python train.py --model="image FSQ autoencoder" --crop_scale_min=1 --encoder_qk_norm=true --encoder_patch_size=[8, 8] --decoder_activation="silu" --decoder_upsampling="transposed_conv" --levels=7 --momentum=0.95 --max_grad_norm=3.0 --decay_fraction=0.2
Rows from block 8 of the encoder of a small image FSQ autoencoder, named by matrix and row number. Rows with one number within an expert belong to one neuron, the router's apart. Each number is 50 + 10 x the weight over its row's rms, rounded and kept within 0 to 99. All counts start at 0.
After each expert's rows are labels from the 100 images, of 14976, where the router gives the expert most weight on average: "colour at peak" is the nearest of a few named colours to the mean colour under the peak; "place" is the part of the image that holds the peak. Only what is clearly more common there than usual is listed. The data: photos of arthropod specimens (BIOSCAN-5M).
# router: router (encoder.blocks.8.mlp.router.weight, 16x192, trained with AdamW), inputs 64-127
# up: expert up (encoder.blocks.8.mlp.up, 16x48x192), inputs 64-127
# down: expert down (encoder.blocks.8.mlp.down, 16x192x48, transposed), outputs 64-127

# expert 7
router.7:45 57 38 57 43 41 48 50 33 45 69 45 51 35 58 47 48 54 55 56 51 52 52 43 33 75 58 61 52 43 38 47 61 56 53 42 53 32 52 58 31 49 64 34 33 48 59 34 56 43 42 42 59 51 36 44 56 44 54 52 55 54 52 48
up.0:53 28 48 73 59 60 22 44 61 48 53 45 50 41 54 41 45 53 41 48 65 46 34 52 42 66 42 59 51 57 48 43 51 46 59 52 48 41 49 39 61 42 45 51 38 37 44 58 45 50 51 34 42 52 49 51 68 46 40 59 45 47 56 30
down.0:63 56 25 55 48 36 57 41 54 36 55 54 57 37 35 51 60 49 56 56 38 47 36 60 51 55 41 40 55 48 62 57 49 54 47 37 61 46 49 52 58 53 43 55 65 57 44 53 59 48 70 44 63 38 43 52 59 42 45 50 49 45 54 21
up.1:49 64 59 53 44 52 29 62 53 69 47 49 50 53 55 44 63 54 49 35 47 50 46 51 44 58 49 72 69 62 52 51 51 62 64 57 54 52 59 64 63 35 51 49 55 35 65 41 49 54 43 38 44 44 67 52 42 41 40 67 37 46 45 45
down.1:70 62 57 64 59 57 43 41 66 53 52 38 56 51 38 40 57 72 46 54 64 41 56 51 45 64 83 49 37 39 43 58 57 33 42 39 31 52 70 49 43 58 54 58 59 74 56 50 50 40 48 39 51 61 53 43 50 58 55 61 42 54 43 71
up.2:58 35 67 54 54 45 62 44 53 61 49 50 56 50 61 55 43 47 37 50 73 44 42 37 47 51 53 66 72 49 47 45 56 48 53 48 41 39 56 47 58 16 66 45 33 53 46 47 50 44 52 59 35 47 54 52 51 59 62 40 48 31 44 51
down.2:48 31 48 54 49 46 52 50 49 44 47 55 47 49 53 55 40 45 42 42 62 56 48 36 54 44 30 49 56 49 57 53 46 52 52 46 43 53 52 49 61 48 46 60 43 55 49 50 45 46 53 59 30 56 61 55 48 56 51 39 52 41 44 45
up.3:47 58 51 38 53 52 57 38 57 47 54 55 43 50 46 36 52 37 32 46 62 53 40 30 58 57 50 60 58 26 46 41 37 62 43 72 51 56 47 56 51 45 49 32 38 28 36 40 47 62 57 56 65 37 57 51 52 52 50 27 65 51 53 38
down.3:48 39 46 47 56 52 56 46 69 35 72 58 40 59 50 33 37 51 48 49 51 38 33 51 51 65 61 63 58 44 54 41 42 64 66 61 42 68 42 41 67 46 59 41 38 41 44 56 57 39 30 59 39 59 64 42 50 72 54 46 45 54 64 55
up.4:57 43 43 45 56 50 40 41 46 59 50 44 44 49 47 52 36 61 58 43 66 39 53 44 40 41 29 52 54 31 57 50 51 54 47 53 41 81 58 50 31 33 67 40 59 27 37 42 44 61 47 59 58 42 49 49 58 47 43 56 53 46 47 30
down.4:54 34 53 47 63 51 42 51 46 49 43 66 41 46 53 54 43 49 59 57 47 56 45 32 55 36 52 66 41 58 52 57 68 49 46 46 34 54 34 56 49 62 65 41 53 48 40 38 47 52 41 59 62 55 44 56 45 46 55 43 38 57 51 57
colour at peak: white
place: centre; middle left

# expert 3
router.3:63 39 46 36 61 36 49 52 57 46 40 48 33 58 57 46 41 57 34 60 73 50 45 50 47 39 31 41 37 48 43 47 42 30 41 41 45 37 40 54 57 59 55 41 33 66 60 41 47 43 50 56 76 38 51 47 45 33 66 44 53 60 53 58
up.0:36 69 54 36 42 62 39 56 40 35 53 51 35 48 45 60 66 41 61 53 43 53 42 67 33 53 64 49 52 56 39 64 49 49 50 37 52 54 57 56 40 59 35 54 54 32 52 65 52 55 35 55 64 43 54 72 59 35 56 68 42 57 46 65
down.0:44 57 50 39 32 47 68 50 54 36 65 37 48 34 52 29 74 44 46 59 52 50 64 54 51 64 58 39 42 34 53 60 43 55 34 49 75 48 57 59 39 48 64 64 61 39 43 53 46 42 53 53 45 40 40 53 57 47 42 59 54 50 62 55
up.1:46 67 58 67 52 42 74 44 57 42 66 39 54 39 52 53 54 53 52 60 44 51 55 53 62 45 57 41 42 61 60 45 55 62 28 49 41 49 50 59 63 67 44 50 61 44 54 57 41 38 45 49 44 59 53 59 66 55 59 53 67 76 47 51
down.1:54 52 61 53 50 53 47 51 60 29 57 38 50 47 53 69 52 59 50 65 38 63 60 53 68 48 54 61 46 48 45 56 51 52 53 62 48 56 44 50 40 43 46 36 50 48 44 69 47 49 44 45 41 42 54 62 53 66 47 53 47 57 52 53
up.2:49 54 31 54 51 53 63 46 60 66 50 60 36 40 60 44 75 47 66 52 51 59 47 47 58 42 59 56 52 55 54 49 59 37 45 43 33 42 39 54 46 46 41 50 57 52 55 49 49 45 32 32 54 51 67 63 38 54 56 65 32 54 36 54
down.2:49 55 28 36 35 50 56 66 42 60 42 57 63 61 46 57 48 62 50 48 54 60 42 29 51 55 48 55 44 52 49 27 49 55 40 38 50 64 51 45 38 52 34 46 50 55 43 51 63 58 54 19 33 51 68 59 51 69 69 54 48 56 44 64
up.3:51 49 59 54 46 53 53 53 45 59 39 60 58 68 71 60 37 40 38 64 54 47 59 57 47 56 51 57 66 49 39 52 52 58 50 57 65 65 60 43 64 44 45 62 43 60 65 40 39 62 58 56 39 54 59 46 45 54 51 55 52 32 51 29
down.3:46 30 35 49 62 68 50 52 51 28 52 51 68 77 68 77 44 51 39 62 61 58 39 53 60 55 46 46 67 58 68 55 34 53 54 52 68 53 51 44 50 38 46 49 36 59 54 56 37 52 40 46 42 40 53 54 47 59 58 54 59 42 45 44
up.4:46 60 51 54 47 30 78 45 43 58 63 52 61 52 66 68 52 45 48 47 61 61 32 59 49 57 50 55 50 51 51 39 66 49 44 59 36 41 50 50 51 35 32 70 41 65 57 53 44 40 48 48 46 41 61 41 53 54 46 58 35 39 44 54
down.4:50 48 51 70 62 43 41 57 47 64 50 58 45 50 54 63 39 56 45 63 35 42 37 45 32 56 28 51 41 52 66 60 56 40 36 34 43 42 42 40 51 51 61 56 49 47 46 37 46 42 39 40 63 47 60 54 56 59 44 51 46 43 55 48
colour at peak: pink
place: top right

# expert 6
router.6:51 60 51 37 54 37 54 49 40 55 47 52 62 66 61 36 47 55 60 67 64 50 40 39 60 58 44 68 60 75 53 56 40 35 61 45 30 31 62 39 49 36 65 45 37 50 53 57 51 54 46 44 59 50 40 44 46 45 42 41 47 49 59 52
up.0:51 48 37 43 44 64 29 32 49 41 47 38 48 62 21 52 54 50 24 42 60 49 37 46 45 55 39 53 40 28 56 62 57 47 62 38 34 56 65 52 53 53 57 60 55 56 36 40 48 49 64 38 57 36 66 33 50 44 59 52 40 49 57 40
down.0:48 69 37 35 48 44 44 38 47 43 48 47 55 53 50 12 64 41 36 53 38 44 58 33 46 47 47 50 65 52 54 51 29 43 58 43 34 69 56 49 55 44 65 59 44 39 52 60 37 66 49 53 37 56 57 46 74 54 42 53 42 40 56 51
up.1:46 37 40 59 58 36 66 48 47 50 49 67 44 52 48 28 53 55 64 46 41 53 55 53 53 53 42 55 43 38 76 43 58 38 27 56 56 48 59 58 48 44 65 66 58 57 63 50 63 23 47 50 41 47 40 49 57 62 59 57 49 44 35 57
down.1:60 44 50 49 34 59 64 50 42 57 49 57 63 44 53 37 37 52 44 77 38 48 61 46 42 55 55 45 59 44 46 66 61 57 59 61 54 53 39 64 40 45 52 53 35 60 40 41 46 54 46 40 73 47 45 47 55 51 51 53 61 35 48 51
up.2:60 60 50 32 56 42 44 45 18 66 59 53 50 53 40 33 44 48 43 57 52 52 38 46 59 45 56 47 25 55 43 63 41 40 34 47 54 68 28 61 37 60 36 55 57 45 43 52 43 37 50 45 35 62 60 55 53 56 45 76 51 49 46 48
down.2:44 36 41 39 50 53 38 51 46 75 70 57 51 45 56 48 42 45 52 58 55 49 38 41 53 42 62 59 63 55 51 39 33 47 54 58 35 55 48 51 42 48 44 45 44 61 33 51 49 41 40 63 51 40 64 70 40 53 53 53 42 50 26 61
up.3:38 35 34 40 59 53 62 65 49 50 43 45 60 51 28 38 48 41 52 52 47 41 50 50 51 59 39 64 61 42 62 71 43 42 47 50 58 28 51 48 58 35 46 40 43 44 49 53 63 63 48 44 61 59 43 65 34 60 38 59 55 44 62 41
down.3:63 33 78 52 40 47 59 53 51 53 40 40 44 48 50 48 51 58 31 45 47 68 52 55 44 52 49 52 53 49 36 51 75 55 61 65 42 49 52 35 33 45 47 36 57 55 43 61 46 46 40 42 42 52 54 40 66 49 36 54 38 49 29 44
up.4:25 33 52 42 42 37 27 49 47 23 67 56 52 63 64 31 48 46 62 60 55 43 40 64 53 52 39 55 42 54 58 47 40 53 66 65 53 60 47 45 45 63 50 49 48 56 32 39 29 25 28 54 75 50 57 34 69 62 40 53 54 46 53 53
down.4:49 58 50 42 61 58 62 43 51 46 35 45 57 70 54 35 56 42 61 29 40 46 46 53 46 37 31 50 43 46 50 69 56 44 41 37 48 51 66 62 44 53 45 56 57 58 46 45 63 49 69 55 42 48 49 60 44 30 43 44 56 65 40 36
colour at peak: white
place: bottom right; top right

# expert 12
router.12:65 45 54 35 49 44 37 51 61 61 45 31 46 50 54 58 49 63 55 45 65 36 50 34 42 54 51 53 56 37 58 32 46 34 49 50 56 59 37 47 64 35 64 63 44 52 41 45 44 61 58 50 35 41 46 52 37 50 51 63 59 46 63 52
up.0:36 46 60 33 47 43 49 48 52 38 38 50 63 48 57 41 58 48 71 50 56 58 57 42 38 64 58 72 51 50 53 51 45 72 47 64 48 44 50 54 44 42 43 51 45 46 59 59 54 51 55 52 47 25 50 47 39 57 54 54 49 50 43 50
down.0:62 37 57 41 46 61 45 43 57 47 51 51 51 44 46 27 64 66 50 36 59 53 44 52 60 43 55 47 45 40 37 59 39 44 49 34 45 69 45 40 52 44 44 55 44 53 29 53 42 47 36 57 35 66 67 38 47 47 50 49 42 49 58 43
up.1:62 46 47 53 55 31 61 58 45 43 41 47 56 48 45 55 26 48 60 60 32 43 56 39 43 52 35 66 43 46 50 45 42 31 32 66 35 61 50 67 46 34 63 45 41 38 47 66 71 55 50 46 44 46 39 59 51 52 41 38 41 45 40 66
down.1:50 45 32 42 56 41 37 43 62 40 51 43 51 55 39 27 52 67 49 35 64 60 58 45 50 46 40 54 58 55 55 32 51 60 61 67 45 46 43 57 44 44 55 45 43 39 47 54 49 59 45 52 32 47 61 45 41 49 42 61 38 52 50 41
up.2:55 63 60 48 41 63 25 59 48 42 44 55 41 59 48 74 41 42 42 44 46 59 48 46 44 49 49 42 44 43 46 46 30 34 22 29 40 50 50 44 45 51 45 55 39 46 56 41 39 55 62 53 34 42 59 57 49 55 61 56 57 46 63 41
down.2:51 27 52 48 44 70 52 60 46 47 50 57 47 49 60 68 14 39 41 48 56 49 45 33 46 38 59 53 45 57 34 44 60 57 38 39 63 73 43 39 54 50 42 56 50 60 56 49 49 62 43 55 51 65 63 51 63 58 57 49 47 49 73 47
up.3:61 47 47 55 47 63 66 46 51 45 73 70 40 39 39 43 52 53 61 62 48 49 36 59 44 48 41 47 40 41 58 15 60 31 32 31 46 32 49 56 61 63 44 58 51 34 53 42 54 62 51 49 54 43 43 55 41 47 65 56 52 46 55 71
down.3:39 34 42 40 54 45 41 54 58 53 65 64 48 50 57 42 50 66 55 54 66 55 51 57 43 55 54 44 61 35 40 52 40 40 39 56 49 43 41 61 54 51 41 44 41 47 35 51 58 70 37 60 32 41 60 74 47 39 48 53 48 48 47 39
up.4:46 44 57 47 40 44 36 39 54 51 46 49 44 46 51 43 48 45 40 48 51 61 42 43 41 68 52 63 45 53 58 46 70 63 65 52 39 61 54 59 53 68 59 58 48 44 42 48 35 55 58 54 69 53 48 46 47 50 43 44 51 51 49 41
down.4:37 68 54 40 35 61 42 42 40 38 47 39 43 54 62 47 72 56 37 57 53 36 70 50 54 42 55 42 55 59 55 43 25 42 55 51 47 52 58 50 62 40 58 59 46 52 47 41 46 47 40 46 41 28 42 44 61 74 62 44 52 62 56 56
colour at peak: grey
place: centre

# expert 1
router.1:28 41 39 40 62 71 39 47 53 49 63 58 68 56 56 44 59 65 66 47 45 63 57 58 41 45 41 54 70 49 44 64 29 60 40 58 40 33 56 49 38 35 51 46 51 45 57 59 57 35 56 50 36 57 43 55 51 37 21 68 46 57 44 32
up.0:59 55 57 40 47 57 49 61 51 50 49 55 49 58 32 55 60 49 47 46 58 50 46 34 44 49 71 44 37 47 58 56 42 39 56 57 50 40 59 38 48 69 37 52 43 53 52 49 56 35 64 50 43 48 51 51 46 45 49 46 55 60 42 37
down.0:43 52 51 41 60 57 71 40 61 37 42 51 77 36 45 73 37 54 57 75 50 55 53 52 59 51 50 61 48 60 46 49 55 50 39 57 42 56 59 52 11 52 62 36 63 42 49 53 55 41 54 42 60 59 56 42 51 53 52 46 57 65 53 41
up.1:48 48 61 54 45 33 52 58 30 69 43 46 50 42 49 65 29 53 38 38 54 44 38 46 51 58 46 51 44 49 34 42 42 42 50 44 42 51 50 41 50 45 63 52 40 53 43 53 60 52 53 57 46 54 64 48 47 61 55 48 52 60 43 55
down.1:32 35 64 58 53 69 53 39 64 39 55 62 54 43 61 43 53 44 52 46 58 43 42 57 62 44 45 49 64 59 63 48 55 53 44 48 38 48 53 47 30 58 45 43 50 56 41 50 43 53 54 36 44 46 44 43 63 58 46 44 47 56 58 37
up.2:27 50 35 49 29 39 51 56 52 45 43 47 39 50 55 41 47 31 58 38 32 37 48 72 51 44 51 31 45 57 70 46 51 47 62 63 55 53 54 60 51 52 37 39 45 53 65 58 37 65 58 41 67 51 44 56 46 34 50 58 53 58 54 54
down.2:28 63 39 45 34 58 44 59 52 60 51 38 42 32 56 54 64 42 53 45 39 40 53 61 51 55 59 51 43 49 49 57 40 41 61 41 51 63 49 42 48 43 47 41 47 33 62 44 68 54 50 38 58 54 71 57 47 38 52 51 39 50 52 70
up.3:49 66 43 42 55 43 55 34 55 58 49 54 48 59 71 84 47 43 43 45 49 50 44 49 60 53 38 43 72 49 30 43 53 45 50 53 45 62 58 50 52 44 66 45 48 58 59 42 64 74 60 71 50 42 38 39 52 52 51 29 63 49 50 63
down.3:45 44 53 50 37 50 56 42 33 44 54 45 64 38 55 56 55 48 60 44 53 53 49 58 49 48 60 31 45 62 50 41 57 63 48 41 49 60 59 45 66 34 44 54 48 41 50 55 36 37 61 43 29 49 37 42 53 64 65 53 55 51 55 43
up.4:40 66 42 36 24 30 44 37 65 51 42 51 45 53 45 55 53 45 38 43 39 49 55 64 51 41 49 39 61 35 52 38 52 41 49 62 74 60 53 48 44 53 48 46 38 41 59 47 34 53 46 40 48 44 52 43 55 49 45 52 49 52 73 58
down.4:42 40 60 54 67 56 49 61 58 50 61 60 55 57 50 42 57 45 54 51 47 46 71 40 54 47 46 59 57 50 54 70 49 57 42 45 59 39 64 58 43 45 64 57 49 55 42 47 54 66 65 71 55 48 58 70 51 35 48 35 46 44 38 40
colour at peak: white
place: middle right

# expert 13
router.13:64 63 50 67 70 44 47 58 72 56 57 60 63 53 48 53 46 49 70 37 58 70 53 51 70 48 45 55 39 53 66 55 51 52 35 58 46 65 52 63 58 66 54 28 59 36 59 75 66 39 52 59 55 47 52 50 45 49 53 69 47 63 44 47
up.0:45 50 43 44 55 55 50 56 66 36 45 60 45 56 48 41 48 50 47 49 52 70 58 38 56 46 50 48 55 45 56 51 51 46 53 76 52 70 33 59 43 54 57 68 63 36 50 60 59 43 38 61 56 52 50 54 44 50 39 37 39 55 62 69
down.0:40 53 70 56 48 58 53 48 52 35 56 35 41 53 50 28 53 41 60 53 48 57 34 54 54 55 58 57 53 48 46 51 37 56 59 51 66 55 63 33 41 49 42 48 53 39 42 62 44 56 45 63 64 65 56 44 62 69 51 53 39 56 42 38
up.1:54 48 66 47 66 51 72 56 50 50 60 56 41 50 39 29 53 48 56 48 60 38 46 38 55 61 43 46 36 64 34 52 46 52 57 49 52 48 56 36 56 40 43 54 50 42 52 65 40 56 61 48 49 35 57 51 36 55 49 50 50 40 49 41
down.1:30 42 56 36 53 53 55 49 50 39 52 47 57 63 51 26 41 43 63 48 38 54 57 57 44 39 45 59 50 43 47 61 38 48 58 49 41 39 40 41 46 57 37 71 47 43 36 33 45 52 49 46 41 46 53 57 67 42 46 68 46 48 54 52
up.2:48 56 68 43 50 33 68 46 56 55 59 51 55 32 40 39 60 63 41 64 52 59 45 54 52 60 63 41 59 48 53 35 39 50 42 57 80 46 50 42 46 54 59 76 51 60 47 55 57 54 50 50 51 32 50 62 64 43 72 36 56 41 43 37
down.2:62 42 29 41 58 54 37 47 38 48 47 52 45 44 36 49 40 62 51 48 44 43 54 48 52 39 37 51 53 46 46 48 70 54 46 41 33 20 44 54 26 55 61 38 56 54 56 50 49 60 47 43 67 35 33 46 44 54 49 52 54 50 45 43
up.3:61 61 40 50 63 56 43 52 47 45 49 57 62 58 49 61 61 38 58 45 50 56 48 62 50 54 47 52 50 58 43 58 34 49 49 58 62 47 47 47 41 52 33 61 34 62 56 45 34 41 35 37 30 54 38 55 60 48 51 48 61 47 69 65
down.3:49 45 53 54 41 37 32 28 46 58 48 62 49 50 56 85 77 59 44 59 53 50 61 46 48 49 48 58 52 49 44 59 57 51 58 40 60 28 53 57 31 55 59 45 42 65 29 38 45 46 61 53 44 60 46 64 44 37 54 37 52 47 47 56
up.4:40 50 59 36 51 52 41 44 52 51 52 57 43 48 60 57 35 30 55 47 42 70 53 52 52 71 48 56 44 41 55 42 61 40 37 39 42 71 52 63 45 76 75 49 61 53 49 60 53 45 42 58 31 32 44 44 52 55 58 68 54 73 51 40
down.4:48 47 52 61 45 38 58 62 30 43 57 46 52 49 49 11 44 52 50 30 46 53 46 48 42 56 71 43 46 59 39 44 61 58 57 59 25 68 63 42 58 44 34 60 58 53 53 52 44 47 53 40 31 56 73 45 35 65 45 56 46 38 49 40
colour at peak: pink
place: top centre

# expert 8
router.8:42 36 62 48 64 41 59 38 51 52 65 37 53 34 36 42 58 50 51 43 55 53 41 59 63 73 44 51 55 44 55 49 34 32 54 50 48 52 59 32 48 47 51 45 57 46 59 55 60 55 63 52 54 61 51 53 51 46 46 35 41 50 42 45
up.0:28 48 45 67 37 26 57 55 33 24 53 41 62 47 51 66 45 43 51 40 60 53 51 47 32 46 48 49 52 51 56 54 57 54 46 66 66 46 63 43 65 55 47 56 41 58 53 66 43 29 61 34 34 47 45 49 68 45 63 55 52 63 56 42
down.0:56 50 59 53 54 58 58 45 38 36 54 60 43 49 51 61 61 49 52 53 45 72 60 62 43 51 57 53 61 61 68 42 53 58 46 52 61 52 42 44 45 55 68 46 52 34 42 61 54 28 40 50 59 38 38 73 45 27 45 36 42 73 39 44
up.1:48 44 37 32 49 41 32 47 38 56 48 33 53 45 64 39 48 48 31 19 47 51 33 45 36 64 54 45 56 38 45 42 34 49 64 48 45 51 69 50 57 43 52 40 46 57 41 53 41 64 54 50 53 42 58 54 28 43 37 44 44 61 48 53
down.1:73 48 51 51 55 58 55 46 56 54 38 47 51 34 43 56 36 70 49 43 51 48 46 47 63 49 15 56 44 42 37 52 57 45 38 37 25 34 54 45 59 52 57 45 48 56 55 41 52 46 51 54 51 56 65 41 61 63 55 49 44 49 69 58
up.2:54 41 58 57 50 48 85 47 40 54 59 53 49 37 44 41 56 49 51 39 58 51 38 62 42 60 43 62 50 54 56 52 32 37 40 54 43 39 66 28 49 49 42 60 46 56 65 54 65 46 40 54 46 47 50 61 53 37 52 38 53 54 31 37
down.2:56 26 57 53 46 50 50 55 53 67 64 56 57 64 59 53 33 51 52 53 38 50 54 45 54 61 16 55 54 46 48 36 55 48 36 52 34 46 42 53 66 50 55 66 50 70 45 41 27 62 54 52 50 40 51 56 46 44 49 45 52 48 60 40
up.3:38 61 23 46 37 42 57 49 52 47 58 41 57 53 64 61 45 53 52 64 67 48 37 54 53 49 40 48 43 47 56 52 10 24 49 48 36 51 64 38 47 48 55 42 59 35 44 42 38 38 40 56 50 40 57 38 41 44 38 46 43 55 33 54
down.3:42 54 49 46 51 54 41 42 34 60 48 51 61 44 49 25 52 40 45 45 45 56 46 59 43 51 57 55 46 34 46 79 53 61 66 61 63 40 55 57 60 50 38 52 62 35 38 41 66 30 53 44 48 75 60 52 53 45 41 60 68 37 51 46
up.4:51 68 33 49 46 51 67 53 66 39 51 39 47 49 57 54 60 61 45 45 36 51 41 50 54 41 96 29 43 39 45 53 49 53 55 59 48 55 41 60 50 66 52 45 61 42 46 63 44 33 49 48 60 53 42 39 47 49 34 51 41 62 44 61
down.4:48 62 61 48 47 61 55 46 61 52 51 46 41 27 50 28 48 41 52 56 36 49 54 45 50 50 73 54 55 45 41 37 58 62 66 57 59 51 38 44 49 49 40 50 55 27 46 56 63 42 52 46 50 46 51 56 65 59 37 72 48 44 49 53
colour at peak: white
place: top right

# expert 4
router.4:37 47 51 53 46 33 45 55 62 54 65 45 64 60 33 54 49 61 37 38 51 46 43 48 62 59 52 54 69 60 47 56 70 57 71 65 45 39 65 50 46 49 39 55 44 41 60 54 57 58 71 31 48 52 56 38 62 51 31 52 31 57 55 53
up.0:60 53 36 46 49 57 35 43 30 59 43 59 47 53 31 62 65 44 50 40 43 37 49 69 44 40 82 43 54 27 49 62 45 44 56 70 36 66 52 61 46 56 37 57 47 42 43 48 54 66 62 55 51 36 66 63 47 41 53 54 46 41 65 27
down.0:43 42 66 40 51 48 39 47 46 40 52 39 38 73 63 31 63 55 51 49 46 67 56 48 48 44 29 53 44 58 56 52 48 58 40 34 29 64 64 47 37 49 54 44 48 40 61 44 51 55 57 44 53 46 42 52 72 60 51 59 61 70 53 49
up.1:58 52 43 57 70 63 38 51 53 48 50 62 44 51 73 37 56 56 46 54 48 44 48 37 47 33 58 44 57 60 59 37 27 65 61 71 53 48 60 59 51 47 42 43 63 57 39 50 66 41 38 69 40 45 49 54 31 62 44 58 34 36 48 39
down.1:55 61 44 44 64 51 45 42 51 44 59 44 42 64 49 50 40 51 61 28 54 45 48 52 39 45 59 50 24 51 47 47 50 59 43 44 32 58 44 51 61 69 33 49 48 37 54 55 37 66 48 39 45 37 41 69 37 47 44 63 32 58 35 41
up.2:50 60 52 38 48 47 50 46 59 40 48 47 42 49 32 58 53 50 61 48 48 60 35 55 59 49 55 58 34 46 63 50 54 42 65 42 57 67 54 55 51 60 45 45 52 40 48 75 51 46 55 43 57 58 53 54 47 46 34 53 41 58 50 45
down.2:50 58 59 48 41 23 55 35 67 60 53 54 50 61 52 41 51 52 48 47 55 56 48 47 55 57 55 60 45 55 25 69 58 50 61 71 54 47 41 44 35 54 56 53 45 48 35 55 62 56 61 50 61 54 50 42 57 45 33 44 48 47 47 70
up.3:46 62 57 60 62 50 55 56 73 55 45 42 40 41 27 55 54 48 46 51 50 44 41 60 56 51 42 48 46 44 52 52 43 36 52 37 47 30 53 40 62 55 43 54 64 43 68 38 60 61 59 41 50 42 39 67 47 61 49 58 52 52 73 45
down.3:49 55 42 52 48 38 52 46 57 51 53 50 57 47 58 60 54 48 56 58 42 33 53 65 60 53 39 46 58 57 55 63 55 57 59 58 49 33 55 34 43 53 69 60 40 66 56 50 42 44 48 64 56 50 50 18 45 55 38 32 42 45 53 56
up.4:45 66 49 49 49 45 54 33 60 39 52 64 43 47 67 55 45 54 52 42 58 59 46 64 51 60 34 58 56 57 59 43 42 36 57 29 45 47 60 48 55 77 50 62 31 36 61 49 47 44 43 41 71 52 53 42 51 52 42 32 58 47 47 54
down.4:52 62 55 44 55 62 55 43 58 30 54 46 51 36 69 81 42 52 46 58 60 60 49 40 64 49 61 43 41 58 60 43 38 47 32 41 23 46 33 56 50 52 46 32 58 50 41 63 46 40 54 41 46 60 45 45 28 47 53 48 43 61 46 51
colour at peak: white
place: top centre; centre